A small masked image model, trained from scratch.
Model: 48-pixel images, encoder arch vit, encoder norm layernorm, encoder patch size [8, 8], encoder layers 8, decoder layers 2.
Rows from block 2 of the encoder of a small masked image model, named by matrix and row number. Rows with one number belong to one neuron. Each number is 128 + 24 x the weight over its row's rms, rounded and kept within 0 to 255. All counts start at 0. Numbers have three digits each.
After each neuron's rows are labels from the 100 images, of 14976, where the neuron reaches its highest value: "lies over" is the class under the peak. Only what is clearly more common there than usual is listed. The data: aerial photos of the United States (SatlasPretrain). In brackets: how many of the 100.
# fc1: MLP up (encoder.blocks.2.mlp.fc1.weight, 1536x384), inputs 96-191
# fc2: MLP down (encoder.blocks.2.mlp.fc2.weight, 384x1536, transposed), outputs 96-191

fc1.758:156110143115139144148112114128106200101108125089170166128097133131133172127087091113138097140098115130114113154138092154120133094142072173133114144119085063145111164156151105165089167089123107158099117158097122122144102115121125109111124105122170148155104134130159124133128114137160139089
fc2.758:097130107154126163139096129127146088106109108130142119119147112114127127081101116126088142118114165169113138122137119100134101134173075153149094148174080111083085118094136082077123147103129158175167125133129115077097129135140129123140068138110099115088130155109137167129116150140163180097
lies over: crop field (40)

fc1.439:118146126142116111154119173152117121089095141113131144127113107137118153135163126162168096077113088097098110105123092111151096141146155158098141149131174124115149120082111132131131116091113119094117169158139129123089114136120132107125111150148071108140152077112079110144151109113121120144
fc2.439:147149146129153127156133089096092142124117138112115057156134140138122063126116154116123139115120121085116099106158086146181123139117133142114126099098147126123139153128131106130119115101108122147167179107143144124117111156107106103117137140105167145128108130110156110118048105076104186149
lies over: crop field (43)

fc1.446:124099167134141124159100124109130176134142125116129157142151117168099148182147114118113137123136152170166105107108102126143139111097131119142083128118132141127107110121140123134155108113131098109116080150124144115121114159173118076105064121113116114122143124137073132131108176142117162143
fc2.446:116100170168131119121122134095104145124144122162105111102117147161196127119132098099106126104134113138124156128156130140137079111102151121136103176150115144107145131132080094103094201150084120117114142111150102130106142143153144132108115114151133151146176101106171060139105147131124145096
lies over: crop field (47)

fc1.270:065157156118164123108152118147123161137121119093159104139064144105133121128092119161151119179103135151127105132160102178139156149116153157101084090115123176127134145178146141124092129060135100110102140123117101137083105153117131138147106145171111138121134121144107155138126177139152149163
fc2.270:143140099127144173140083134140166159153099127166144129127109134103118133112118178144085131130151107142146160141145099105136101103128098111103173140151133157111168144124157130140151101085139138119119149157151126098138122139134151069134121113097151155128143143133140150137128136129132133135
lies over: crop field (49)

fc1.356:121198143125135162173132125156131119087095117126117135130107149166122087115128126111174167092156173096131086126091131111135108106109094119147130140137158132133142119172128122082125125096100147141117151131158126124164109171145153154116147116153098131081121136087154130118078090083137120114
fc2.356:145165136119155153134139108156133121107128157112175147123114141189095145119118177134136154102127113084132117131134119113139139099134101123155133135102132126149160143119089114097179146162110157129148135128118126126099148136132104105132135159109122162092097105119116102165090151092113092125
lies over: crop field (46)

fc1.271:164133111134131172124148109128133104172126137151152147114126136167127111126196127179115165080115134129143135139115149134159108165097130098144105130136124096144099113101175131119133159148129097131150129138115112099134143066149123152107158178139122092151163169131119110105119129141161114108
fc2.271:164145113172125140111102106103132147166118099102130129111136108110131128155141134110142161128152116139119111145129173122088129144145162105123144117148095117119113143076090108168108182147145114109099132142120145149148145114097088169090122144170101144147095105090109189108106119134121120128
lies over: crop field (47)

fc1.282:121131149122128137111119130093109134158126126139098144116153094149135132106137140129113104104120146091107116124118134144126159087174138100123140113098134102134105150165126101106157139111119152144142127148117156138123102165141117083124143135114149109078120173113094117095108122198116137131
fc2.282:132118132146142106172119120086124110121091128124129097107138107119142149106134080131178101080135112099088109149154137133109111099092131180152102124118104129133123110146106134122118140097127131107121154132076107135175118145114126097086172125115158115127087134113096142169107134123103186112
lies over: crop field (26)

fc1.159:166159110117133104126115174077135147138159165170123127119107114124180088174130128141142128130132108133105132133114143139108132102124125125091088131128126085144119162101156135132118150127138133158149129092101119157129101127144136104151129121139145107100118105140119130114163144131107159130
fc2.159:104136115140124123111149156194136091142086127157186135078172133124088139110134129125125117137118110088120158153132121124107120122170100119112085146172114118118126085143146090085177177110165113116116111120122146157105115147068121164118110093194127128140146148121104131124106138116156137121
lies over: crop field (42)

fc1.534:079146100142126131105156137117078127148122161110154078123158137133115158100133082127098101128086109126103097110112148111107144135200117059138141129141124107166122141090092129120140112114130110111138101175059114114101147168076125109105153119135117128129122115116164136134137129153122136154
fc2.534:109150149107105122115126128114094108131122143078139107115137096150142099151112115092134182118143144176103161087119113152154160147129127159167138149155103137132104108118130112148168162155131137134133136197141110146130102128147117132103111156152132100132116102148154134149151055138116158109
lies over: building (27)

fc1.562:122167154149133153125131156151152144123133165109130087123144148110145192129151115104121135094083150137171112132091101151145140111135149128133126133155161111140143110149145131089091140114116138157107127163122154132152159157117116136116158112085160098110123135116132140151077181156088110144
fc2.562:169135173105137102126115120118060130118123114133181082114162113169169104141143126143161135107140116108121174105145105138170100147127135123141159132129085113108119097104104142159136112141162121111175118151156150115139111101143148151109101159106162152123123101102162094126101127125108120115
lies over: crop field (49)

fc1.345:146110172121132108152139159132120125156132131124118089151132143135095140151140132128171126144087146088113142127161131097162181101114134139115160125135124126146111098119112122129085139140123116106072134189163169073150105079122149115134106145126104142180145104122187093124127147152132165143
fc2.345:112116120133111159157147151134182141131093136081108136101118141147089124172168129111122103140119112159158107130154131111191097115126106138123114124124163138149145157118081144094103103119114097132090128136119124102104167122130137096101121128133129101139142118130160111141120111132108083100
lies over: building (59)

fc1.145:105136129116137103146178071167108146091123115071090148132159129128127087131149166125123113102136112160124105129108139107154073111142141070110115095135121130181186115110141130123119057117164128112123083160132105129164155107125100107143157129136099129105076144136131138122149123102179164114
fc2.145:109063115105164134147160104153149179125130105123133092140120158112154109125121145102118129110135130120133126164107142136143111096125162143123112155105087077169128140127156129083127119131110145121105129152125133147177112155134122193138117139140087124128138148117120100144149136141098115145
lies over: crop field (27)

fc1.332:126094138143130111114123124122168113110069115138125129115141175134187137123091160150148168160097106124137125140159081144101126085102124127097109137143152109088112190129171127104125074087132173132098074134129120186129106152117146153133140143105143134118141119094140143125127147123132108131
fc2.332:116080113107089118138112131127155129147079113119139123143143207143135113159081125133174117160132130126145180136117132091122156125112169181141133144114132092084136138121150085134102135118102122145124051133121119108083177122106143158132146078121124141100142128096105147140111184178151159124
lies over: crop field (34)

fc1.342:151115101094117128138109147119162158102148143122136127113110114132141166162101137133114070155136157094153136130111191114107122141128128160114079093143128132127136145125141137161125133138109119147119102109099116130090100100126143121139103101168126124110100119151175134110170127128105112146
fc2.342:143075139105095129162132094069109133138107142142116189107106116147108155112100087109092121128121159151155099092123131094160139146130138158159095106110175099162113107143142156158143138123127117120154129111169150132119133111146140083129129118124118136109108092100168147131122072127136140167
lies over: building (34)

fc1.176:141072127090129143136096126137134113164141137140123132111144139162086173140150147147158127139141146107110117081075134147071119115123108117131103124145133113107134131131076085118172108089181132113109099137127155135166123147133140134089159131134139166094121123099145142125094124142137119142
fc2.176:091139142093122153113112146116171138155130146116085104142134120122161113154150121114169105082106121144110176141144098126129099114115161116138122137118119081148152098113119107135131151098090153131122151135126164080115113100130189137149154107103104155088140102115177092163111132135151175162
lies over: building (33)

fc1.55:138149135109123082139126117135138152184132121148112096147119120131146116126116168129076138133097120101143144141152105131169137125134125167139119115095100127132131139156115103147101127113108118159150122132090141150134127138148131106131131084171127141150093134069165127133125120099108146150
fc2.55:126153115146121151132093174125157120159135101090140152105175087139142150105115083122148141109139100142155081115139141151143082144111132122105151127149115163124112170111130162102095114128111164135115143156163096114139122086122113132156152154114170146131083099122085177128123107081135101114
lies over: crop field (42)

fc1.639:134132139123150112130087161122141148150076142154142105098070089136170151146140115133123136148120141139089125134143104130149119154083123098115112151122126101142069136097127147076128115148133110098107105132153126135193084123133119134160150047107146116140109164134105147147087109107135162110
fc2.639:112135129132110145098088115137134202154133127131121120112170111112124133067164135123159139115159093134122148114142071113150048108129111122162128135120129129099112109086127129144110093125063100101137137167094124088090154128128112110167125102133102131114139136112134120113094132117110166143
lies over: building (31)

fc1.378:127101136121104090130101122162111119111095110123115145163144166146091172102128145176135118139130115088127141148148157116124111151139173147098138144103124099143167161174118141147064135104110140140124118083129143144108113135151148078124134108102117139117155100145090134100122142147128142119
fc2.378:099117159152085091122112116118138101123108093164130108123115104094110112081121173094108114072142149109114169125096106125116132152168164189095084133142071129129124101123105118160138073101146103140140146116099080137121141141100149118147107123174118150171098134095150105120128090111157138132
lies over: crop field (33)

fc1.584:175111093122093198139086094146112114102059123171150112146134139106166176151130129126137111113109094122152127160154091116146093139131094120141148090121107141121145152162128173129124139089110125126120114089120132124105175129131100163136126109127125147116156084100155107126095080093167125127
fc2.584:153147107180124128106144122145104145133084076120132152157148159120096131144145096129167142110139120122123077105142134155184139156114159140152125132144090107122128181058122141078099108120112193151119110081138123144128175143124116157166114142134078133129060137147127110099139112105147139102
lies over: crop field (43)

fc1.427:129126158084115095153097193118141126106134140140181124086147117110151122157162114135118157093109132100158101160169172131155132094118079127145177109090126149133105129167135126068133137160111092104157128094136169151102107167129129147126142111143094138122160157149121158107120139169145098097
fc2.427:125094127111148156163130178150123143132134133096128096115177122122104123144133122129187117107098152141142137157138146135127151120093115138141119158126088154167098138127123196147147109153127108126138140138108104139149100136107104154116110142140145122142158091131183113133148110158090114106
lies over: building (26)

fc1.300:118122130131112120107116133116137138138121098104097143124093102103104091128136139178162126127122134133081152098149162125151136114134166163114110152103159145175134096125139141116134137114123164132153155137124090136159118173156091098098129174131130131095157128152144113113115138155116115092
fc2.300:133149155085147149106127118105095130156101128145133128144088151108161153126117130152134090160128132130127107124184140091144120148097098118111104112127180134116157090102119081159154188100158130104098136141136143148117116122135123093148135099107120118099120139109109105108146096133134113098
lies over: building (28)

fc1.429:138173098161154115144087112128153113119105107146131147098088083115158102075132128096154116113091101117154143154116155124128134107134139161148153112102114136129086138131123143147109044103135133072110109132134141088172077146127104165136163103081106129117118104093136130128102149104119140102
fc2.429:109158094146136086141127104132151146098135131111165147129135109133134111136097103195114125152115139146140168165107085133123122138127134133117093177119124131126141106101159085099142113150108112121102080148114093136103106206094118102117130124109115132137132117112126150152141109131143084115
lies over: crop field (40)

fc1.99:117120098140155139119123124105150144124068115129118103117136117142146123151106111131143106118100122119090108126096081116126112118132129130144129141108136113130141156144138159122110139105082071108161105149125140129135120146151111139125109132090111139152105124136136118144161132091178081112
fc2.99:109146159104133135130167127133140153114143148113106099146145144163135124122115101128121098145146104133171116188102133149117095124171151160160137101123132096110104130111138082096157089119111113156116154117105155127115102119152112126058101150112120104157130100095144152117106131115155125139
lies over: crop field (37)

fc1.590:118142155150139168120092117091109142152155177134107117133110082120091145144110145135142130114123121156110099115119113129127126161112111106143155142153095161128165141134065166164087131105113106096163089127114124158136106130079088117139097099149169156149122153100133137133115126131160137104
fc2.590:048133131130152157099126107146111109115127096134104157129133119110168133153157150092147139140130095122108113123136158144154173135088100140139129090114131112112138142143114125120151118133142110148121118120135148153081085095109157150170181093127133091146111115149144152182100085156172191127
lies over: building (31)

fc1.10:113159132155107083118092155091150118109133144104162120148100132152147118139102146149121109070091156147140098147160166157147146084143165086175102143163139124152075143099121099123103137127059126091154107104127120109125131143111139115089132137156149095118108118094172112141097129108138126149
fc2.10:110108131101134099112128134160147144140134076126114139113127123146172144179073114100090167133157085154128113114114170121108125167157127145105125124175137147178126093122110098130122117165120159111108076174171149113168126126161107111117092122138108102090137151131128131143107144104163123164
lies over: crop field (27)

fc1.153:109127107146146147109101137143109134120091157094090130104093095095114115144127101097120119093116107130162147130157143109116143136106141109117146133117125120119111119108109100122123169106127121126085056084118139147161165113059136139116139180114146108132065097123131087143108091113192129112
fc2.153:124089147118134130112089171058139133160130106121173156174136126159123118167130090135147170161103140144143139110135104137126137122113123136125103093093178143133145178152118083104137165119100086121124094124169113154146114126135094125133143159170130106117134145111070104113148121137124155135
lies over: crop field (30)

fc1.341:096121124141122128083089128116106087123128133147121149085116133099182104091122107107091136087119156126187131098143118114091096108109124111142111109130104116127137145137120112142114110155137153093156111090158102132154099152122106158100133163072074123097133121110109115152130119117174103149
fc2.341:118115153108081120136127130138114135160102131079114138098168115133131140167146147142151135126133163113121105161134136126076113132115077117107115119147148106103146126162170134119106127126088130154125082169108148134109142120142162128147112153120133184123130112081106121085134089116123091130
lies over: crop field (25)

fc1.213:153121092101152124138168147158179127094143139148156164136119123077118144151160109141136106127127143174117137129124146113138139161112156115173143103169163083091132169125151084094177098109101117133086103117109097127121115111115127136100088114111137123097131157150120135104106105140137092106
fc2.213:123146150085136136137123146138126162121127176145148122123120149145201148131155150147123094100116170097095149097111189137125121118163122156107103097157118149076173124150095132100075084149133143126124100107155165125142139085155114107165132093087129130136086100099177085126145153129112131132
lies over: building (66)

fc1.647:152100201120148132109126127163115130115087090151115144119146110137142145095129131115122163105126094161141102133154088100133130091157117090108112138104151112187164137170103131124137092136165114150109108129095113084159156138107103092143142165127156095127151146129169088138101142139119088110
fc2.647:108135113128130142141107135100055157112092170122189121110118129147122146134119139099099130113156126160150152136141114183156132115079113180114110129153151121152119158145132102120172150144105127107164158105118103108088104132143108153108128104093149118121113161127142121129107147126125167104
lies over: crop field (29)

fc1.244:113130119122122135137102128133120134126121105154141158096131141162157098112106131134091156152115169121100143118151178108131158149117147096118113125081130118122115164147132116093139163149118141140160167126116128167104182088087102126081134090170101122161156150127127155056125150169128158091
fc2.244:180112129119103141117147132101111139123145154115167126125106099120130132079123141132145154149119099128094138151130154096109122107168091179139130148173130120133118112174140147125150181152124196117160161091115127118144119116129154161128155135186129123140126167167072114104139153081153115111
lies over: building (30)

fc1.240:140157118125129069184104146133109165096168129143132161164131118088141140142137139075112161155125100126123089140110177157111113125134126118116152160093106131151116085135106099112119103107126087118175149118118137100149124138141170172147133143079128148158138095125090127138152139138120112139
fc2.240:140100124131103120165131129083154084122108137123148098139107185137129127114141103087177141112130169147155104138159123101143098153153105144126096168133159132145135140105170156131131134158165125109089105108142139161136127123164132125143154132103127111070152108059147128147141141084144119129
lies over: building (28)

fc1.243:140119150078140180113119116122154142147148167170122137189136126098129103127089151149165115109119187103132095160117158134148146134148114135128117119131114079143166105118074113173091097146140121113089107145168143107096119130133112131100110114157130158146130128175147107108149139157135178110
fc2.243:122162129095146088131109146130133092125125107137127158087061109151154142144138141117098117148139142134128155114092122131128145120117154136122098167107152136097138124160151074102158128151114083110132124130147107132097144134130131128105109115083126146124112096124137157131134107100090154128
lies over: building (45)

fc1.730:148134139126146123108115142134140132139129135137158101153136161097156130142084144149105154104102104150179121154151143133121119125139156183098124133152110122096145163082167118097149144082112086167100127156124097100163160130129048120144140149167152118063093123141103133132073121130133111092
fc2.730:146099121089129141159113135110164107103150155143118149117149095148108151131129119149131134149142160117155125073110112169085101108142092115098108095115122106105161142141113131117103113122125171140088147144079118123121133101122136122122133147145113104126081128141147124087081100122143100101
lies over: building (28)

fc1.122:150143148149092172149099114127134153155094101124119110086057115151141151109136102133104124167132146144116118123128170152141135135123140137107108137142122086138128136110096121094134164142134128070121144163093138104162162145139130119134138129094116172158128113129119095155097174151134158097
fc2.122:180111061186108152103154118103160096122157131111150150125155144132097127138139126115133112157133114139121116099135129149147191147160149147149105084157075101076084186157113153152152122113122091130158115103151144141126158140144125173117126134142121103114165141141107095094109137162142141086
lies over: crop field (30)

fc1.435:097148154205135131117121104130094136138122153166112121123156149099174135118145145131143069129112126127134158106130132091099149125162110115128127124151174062125168159090096122134086155093130141138125122107138146142110148135125140146148069096113133114146112129172176082113142121156124130101
fc2.435:103120138131155079141142119122151140130134097120065151102162094190119182119101171088139133112115124119121146086102081101113128125120124109182144127172124144080135178127146149165124128140159079137073147080135136158108054131134108126132117129101118149101116138152116123155150077095099115126
lies over: crop field (49)

fc1.259:124098135066132123101115126176132129114127150155111122135128131124074136151156109090170160153138123128123118123131141124120091127132176120107128128171100109084148099104094115140143085074101176122105131122154119133132151114116070145115176120125120156160092110128137132169097150120158143125
fc2.259:142161143140139111118157122131106102166165147144091068134129069101099128159117121147142097128120143100154136148111146154124168122073128116106153165131154111126119092124172111102132131113120141123124115129088122172171169092130123067099098149140109122100167114109137105148104106150135143109
lies over: building (31)

fc1.528:126144138159110147152116150124150139115134142113102137095140107128113096096139150090165099155171188163118141149125097129151171124158150108143094157174125112167105135131107145076142126104115098147104124125159126124084145125126135154131119158100119127119107103114104140111090153104113119113
fc2.528:120118097124121157122078098150110147141127142145138119121125132069087106121098145146133124128148139148116118120118126095126125161119114084103159112130120145081158160121097131143157088121154156126126130131075111116114141155127147162122150089136163116077107094125145112160113102139121148175
lies over: crop field (30)

fc1.729:121117147079138097153156121138143143080133139112161152123127134129121132133087138137158164142078142122101101132075129132129098134096135124119109112114170153091138103152123135150120148153146131153142155121113117185134170127130127124162149118119139098108102100135178162102102106147113116131
fc2.729:136105118090134097123150147115150113105142127150119121133119135151128104144142133113124151092135095139137132130122142079157132112128111136114151106141113090132125119118152145150128099170150145108146088113088180079106128098156102119158111152087143157126067084110164118134125131127120186143
lies over: building (39)

fc1.224:069095159127151133167139167131179139124089163117135167122132134129113126191113182159194142130129136115104108099136120129118116150129155114171096120165140123191140101104138129174161115144135125123095076130110147107172129102159096113144101123145123129073125106137126123152138084096092133132
fc2.224:073140162141137133163125144119177122140119124135120116103146128120155124169120145165173111123138109134096137157131099107113152129145133180142134159129144092101118139109102128094128156082151088119118153125121143112118165113138124087137135138107150138097115095105117121118109128128114138123
lies over: building (30)

fc1.248:137168151089139138137124157152138144088106107114126152076140143137129093123108133142197124134116098143133145118143130164125155138118147078140123122149112097097107114112091143094155074166141082100131123140130122169140139116140137100142130166133111108156106119170112163127136123104117122112
fc2.248:142128140136122109134134133106127161183154097129112099082112092097143112166145133126172157137134116179083142099116127102096124125109117132125125133090127135133129106125135120115096151161157156180171123108144107106133160096131092117119105118137097115111138156112149092113124089181184094085
lies over: building (49)

fc1.396:111101124107137142133160165112080123130128149076145138135094137124167112135129159138121159169120143096135104121095108159165132139078143106111159179113145128143150137147144159119149125106139104110110157163115168117166134126131103089114089138081113126150167103149181131095107112136119104172
fc2.396:143118117113119125124117105096140124185113102133110117134104162121155163109119139171078114109113070105116159130122126121099134138160117155125144153138135060161146152125134163104112114118129085146114163116126113155136127078153131116114135124118132160140144087114125098126091094125123134142
lies over: building (26)

fc1.234:115113091122106101146178123123146150165099127098118119126147130108130128111128117169153096175145125106072143120117120147126168162114125136135096132118125149134106116119152114134149092100116103153163180113120120113131118149126151132119124084132079093121159106147116143166099130114106125161
fc2.234:163164104125067133128137134140133134082073070147111156149089124138129110126135114119116133142137086129129123111170116106160122151084141174123135160147130159125078129131129138087137137133143125160114085145098131145164120158160089120095093144115128099121121152127134143112124169123142152157
lies over: crop field (47)

fc1.175:133107134127133112150120112182117138140101055120088144125146126180099109121112159111143094121110082145109100138150176136116126155150155103121150138167103114109134185151145154137097163124127106093121129110125120103112095146134129133150144080141122115094148121102130099154130148131128094095
fc2.175:155070168116142108138141178123148133081131142123145153074160142123099088120153109113121150117120104165106125160139115154129127089093105133111113107097110109116156141157105139138088115186156100104108132125155129171132122171111114138140122161157108171093177090142158141110105137138143122137
lies over: crop field (37)

fc1.257:119082091122154165137132115140111180092104089140089141159145134138170115161124102170140106102107159119101117121109171119148117146116111112116092151132116115091158146115117152175127152113104111099109101130165121164151091092126154130126138139135109086126124104128155171125126113128140127128
fc2.257:149094076107133085118136191134118132134121158118121136170084109115135106176157156163100133168153127146145153122150120095157099097154134137126071118127098116083106132123138121159131136134137128078061139104103109103146125132093145140137161144154126122140149142099112123142133137153157147131
lies over: building (26)

fc1.659:141151168133145120099086139149078116120102157127155111139143108081143148139109106119115148138155101160106156139117096121159117096117154125116131112146143155133172103160137157111119098136125113128117114069115093120138144125117124070101098141107172108115130128134141113137095105135137081122
fc2.659:119146153090132122157180139150143091119133156132129113113146148159169149133167159112129118108154090117125114122133107114089139099104148157129137117123111094115091134124120125147169159110103135103131158123144124116131143092143136111103143166105121106072179141143147154128105147115130146098
lies over: building (36)

fc1.113:162125129155085136179121140084112134147158137163158092095123138112166093141110132145160110111137141156127111152132124131115134139108108159145140142102177120182170145106144111124142105149090114143130120094123117133113144150152126124069154112145147132166133129131143139157103114063096140118
fc2.113:076107157122104109144112133129098089120161144126140102142140124085109126131105126112087139102161094134124120150139117104112123128095192102112186150136148125160166151162113129125129119130161127133180105086165162099149159093116144113129122159141101150109132104133105116140122136148121133109
lies over: crop field (30)

fc1.487:100177120126148107096164151086102125144134120111093134119085101089105135097144146128111117101157103169149114149125137125094147116126119132122118124122137134127155122160122115095144121170096106158142113140152093138117163143084117132150131127148099129103127148119130091104129077107152167153
fc2.487:125148150109151157137098125120118154175110138179143137133110133137136119131132141096097159106154118108108137150127124112155122145164103127107098134137112126138157121136135155115138096101150137113113135147163073096114176148152125116117148158196167135162138117117157105182157133148172127123
lies over: crop field (29)

fc1.502:146125142142152151137143138142126121121117174141096118114130121191135145131078116121149097127143150148146110156137120114103182128177114119117127124130087125140148148139110115101206122120155107083155136104133105132132109176102122133111126097132147100156102134143139067145151142140115124151
fc2.502:150145156135112186143137149151125156139070142081148140092114105136155108113100142065160108158066126151118131106095161136116118103121148133110119155090132153143131121123109126109148127116133102123107113130186126106147107140105124132132125130140137132107185163074160185140130100140133140136
lies over: crop field (38)

fc1.648:102093118195125165091119122131094139154075148144142108109167097110125144167121127134140113114114105142130151097105130138096185115140149118143102104155101087125147175123181099109161164114136185115140148152170138098110147127127154152157125114149141109164116124110107104163111091102095116118
fc2.648:094183122133149149143132150098057119092136115108164148106155130119122118133159134123125125110159061110138152158144145085118152065144139151157108157130103119114108157138136141110117129126115132135131135080131121141150138120131121103108116094137106138092119137140131137161119157133117167145
lies over: crop field (25)

fc1.544:143112120122147127160189133134141078148122142117114105067138149130087147159116140140124134090132118127124129149119144152127119169120118167120174085129151108099070116126101159153143160130139118126134143098176128093122115139073167124143169135152129129135114117103150158144168166168123154133
fc2.544:135128107111095056149109125157102108121085123116136113123088092080152117121161139139113157146134140090109122138089133142137109105134154147136038130137118120158132145086107089097126122148174101085116098077136151137147157106111102124134153059133113122122133085129183148140092109086130152117
lies over: building (30)

fc1.242:143156171135151147150125115104101165160113122133107151092135135128121128133087171130126145076105125131133150119074160162078157106121152097148152168138122105112121120111108106110108139128130135099128149154124133089104129114083134148157127131152115137101135117077134176124133132105105147106
fc2.242:112146124086152140104132105143124128094138125140118172105120135117164139120122148145104134095120126144154118162133148111104126121090166134082164120127113148142127140139110130153156119151146127134112083099185112068138132082105103115105121143072088161151176168127155097143115117121171130136
lies over: crop field (31)

fc1.486:068177138137125184109116107145118116180112096120170115140116129126067157120145086112131111121147142124099110120162085185095162099148127143111111092127125103128096125132154116111152098156107090107124083107132132169115167178131159139117131100114125116122108130131103133109090152138115143143
fc2.486:179121098091154122130099069100092116157128150109129128089131116121138148116122146107147162109120100093161142093112164145150136099147115147111135169121120105109159123127128137114103147189160152146128117127096149108108116161108133145128163104113167133172068125118172114096114111136156126119
lies over: crop field (25)

fc1.294:139113077141127136089152132158120103140091115137154146165149119143143138159158114132092156094082093115155146079154097172125132107156057131165138153131092146120170129106079163126094111088142159114122124089144145144146079146137140116150116135103177155084141132120175147149119155116114125108
fc2.294:124083072138131089138151145136120172151092089133135130103135114172167098107138131114171095132119110109139081145124114132086144170152135155147149135126116118060116126127103121096144104142132148119105130123111141133162112100136118115150120104158167138151138133109139073159121101109156115169
lies over: crop field (50)

fc1.364:158131145079096164097093093139105098146118098160151125158116139147149128103148148105136144093131137155138120086125135127139111180117092112123122152103125160118126116104134148048109146161149110144147120144162097144085076165164108158158090153119120129084120124118109112133143127132091122133
fc2.364:131132115119117156142104101150105130143167124118093135123109114163116135165082078109108104142103169095111127140131123124128125110170108147129125144132141143112105164119111166077118086125110095140137144132114130139142162116140143121112122131139106152120136115118123115121144101113146153131
lies over: crop field (50)