Rows from block 5 of the encoder of a small masked image model, named by matrix and row number. Rows with one number belong to one neuron. Each number is 128 + 32 x the weight over its row's rms, rounded and kept within 0 to 255. All counts start at 0. Numbers have three digits each.
After each neuron's rows are labels from the 100 images, of 14976, where the neuron reaches its highest value: "top examples" is what is common among them. Only what is clearly more common there than usual is listed. The data: aerial photos of the United States (SatlasPretrain). In brackets: how many of the 100, against the usual share in percent.
# fc1: MLP up (encoder.blocks.5.mlp.fc1.weight, 1536x384), inputs 0-191
# fc2: MLP down (encoder.blocks.5.mlp.fc2.weight, 384x1536, transposed), outputs 0-191

fc1.713:167131149137126080105141073159137162182147096143169175149162108172086088149148115077118177106160102153188115166127162093163127076158140101104040105205101082143111111147110137164157156179136127151141145165204175080113080165089105176132126150107144161096125163108162124119122106145097124101101152155124158111137131093094156159083113158151118092138172117147143162086154157113179092146154143133140089142119092140136165096101085177123152147088141081090084176121099141148109159166085074125122154138098115188121119069069146150143127132138115187130100091122169125069127088105111129122
fc2.713:091087133133108119109183134118170111125180095146107116105116118139134149116122138131182175133167151109151082186113167097093104172138131120155162114101145104170116086075102104125176090117117168088135167131128099093136101103108108126160134107126067094138142088082121115122156119097063167170173123140146142084090181130119116187122146159126124180087089136097133071118092113134156156126108120134150166137121101099180204087105064136119072136140097137172108190134140092096110142115135194107058094154137076125148131090157173162089125161131109099112164117085110125132193094076140197145
top examples: building (83 vs 41.3)

fc1.153:083072162150101173117137069212151177237131131080144128098102153116164176173117170151193096141138220103104152141146155103139087060172066122135148131094123182148160127147098055139099159110116088094127137143141089100143116097122088150073097129112156130157102095171164106137140122138156109131082121144097151154150106098124128086113120109165144169148110145151109148134189121073173132100114081130150079129115153133102140125160123120137241078102132147095128109149088147085178116110162127126137235142158130145127137050142188128136123117180190144087130134157157162055100151076100175164
fc2.153:095150118074164149081168111160136137096162082153129152106154095128126151121143103127131150172050149156154133164129180105117132164116100184092058103194128147106104110146143099196119154143143163150093098130153139150091199125159133146119147105080149092138145131150165107183183109124161138148213096168147143124162135130122120129115163130116119166130109068143076128112066159134141148159164096082092146167140121149113124104115103170086160128176133119110116080126127098134108053088150154143172083142104117132134124104086165190138130133126098105189111095094177168130132127081125148101
top examples: building (66 vs 41.3)

fc1.273:078148108123127161173116112168106143093104158068173129147119150179176170094115166123151107160152203096173095108109127118133122075126203149164133125181132112182109079132150075141126077095085130121134087107155104121175172198123147150088149084172147148058102136084133116112100098123142122112140127188163111103121055164151170150082194115128108153172126117112130081139084162083087132132141168102096107109145100138079105122136090128115068155121110141128119162106157108155091127110122112097106146161178106126117120163135166075195196132144205157139132106164167097112110149194125096128
fc2.273:070133159151135152138132085085096151070108114082169110144137123183137120098134154118153173097073228100152116081162143128118136112114094142150143147101167107144160154155184151113177137119101135078101123152144127116155082024133111144078152127090098167158142058113133120155154152130115119115146139118168098156140134152159101116111131150113170216063091155122158132156092109115166119149125139156191121121058083146154098138127140159142117124140155122098124060043140107122166102158139128130129127138130122152118094107151124110082153117119154133159095132097174111149098158065116116149
top examples: building (67 vs 41.3)

fc1.240:099122081166153136105110141156177144061110172113141102140133111060157150131208127127091057168131108080112077147142107050136111157071146062106157112087120145153137114116143156118118098129134143110128102125099149143170112085125142147145130102155109097134147150169075101159121098133089135111105145132140127168152109150192193119168135150180125100176175206028103112134143169148143100130091098095161156139178108136112097122160173085162085102115153086131176148160177104136104144122102171147113096193083159142064084149148136191130125116118123137113135067150133111087057087157104099138
fc2.240:111144072155162149131117128128092137169165164075115117075109080111119124113148129143131162162224082101165127138154140202140122176075195055144158139239094062165089117090042142126194135136106150137076092154124122176141098160156093088140127121124142143124176088156112081084068161172106121163127128112178162143126077151116155124069134088093086155126114132141152096190141083134136151155107135105167140102114127113128115120098105108151140107151170185142127116102108167127075154170147140127126144131142179189119123137153141119137157129167149067089147129074122125068144122108027122156
top examples: building (75 vs 41.3)

fc1.458:110170132126071152157154103106110110176130124107130134217166126155184145107187137128107117193169151113126092148130148154130116157110174124121147108203195180160147145167132140094078110084131103102072167071123104137131087096124148138146147091145190162099204147135114092150122093091097136089117113137108126125179148145117165174133162140164150099127118150118072137169118191119153145142056101125114124121130099089134100097140171108132115118175080118141138135117125187161088096169141085091079091060149134135082140110130166102163115144164107149088129192135093150137148112090086122167
fc2.458:155094120116174131112157154081100146114153122125144074108138108110123092145090165115123161111100102116155117084128145122108148108174135148155131099130127167087098073102162164067144107150153140147123121138134147098111195190084178140174121085148147089081185090094114170142144155171126178142193085128112105140198147097212120169127117093130122131097139162206160155111093125136123168153119151167173156137137052132157094161042149089047125164176129114115088160140148137174134160120165128137111173149135107141102113133116124082157169099078130181108109137126138137073103117118110148145
top examples: building (70 vs 41.3)

fc1.693:112139130170161136109161129175118137116118098117124152116121114162130194106171100160153109114245145081088195108097133136127073148126137158104077151109133090134111120171137161153132111125198131130070120148112159119084098113115137156166177147133154133119063145130125076122164200165170154112176178094126084114143143152130119106107137179100169053140142099121149093156152095085127136177108130149092128129124090081149112121049098146215189119159059197162098110130152082106107133123130189118129170130134149116118091133127107101114145152129098139151104116119116127179094125125100080189
fc2.693:107136101187153190045133122160150146121149160090116152132128148091150132111125120177085132159154135162118154125090132112111153094213105161143132117121159136160109171106141050160107131062097117153097153173174142138161112113121119097143149164117137086156091102176104173112158140162159101143154137111143135097145176116144095173057103160130126090140129164149088150095146143119187121102107101133092143063139112185117133183177169102051125179121102125102194123108163095105135106204123147143108128113142139092132194102168091169101102177116158167136140117160142065114147075112079109095
top examples: crop field (28 vs 8.8)

fc1.76:206169119106115111124141101130156168145102128100110152078146146118200106082124120166177141106158102101129104154106111151127146134094095098173101133173149112134138152163134113122157140158142145111090109082123116099173141164091187096190170111148034186120095097113069173132147152158127114131190166125132143122119092105152166115111172148089114117152140150122137081057129175140117135111045135090121128142125107112070114129103166167136152144146114126165101177170114181136132131188109124083165155160131149134152166170195097152164100177147123090108092128064131077131095102131105121168
fc2.76:134130123129120114128086141110136058160096108123108147069167155131173154104178131112173192092137131113073090179153159121072118149118112172108181092132173159153144074113194138111165099142139142057100205176127086162077133122100146160111128072172128130165151189090195125121101213084166078153152090119070089148153100103141101082114117132163155133190195139169122099155134087117168144130131111094122171157112119141091117120176162100145154095105129161092134159073143151112086075154146124087133128100112098108143177083109167166137143103111131177092118132133099115207164146101151156108
top examples: crop field (27 vs 8.8)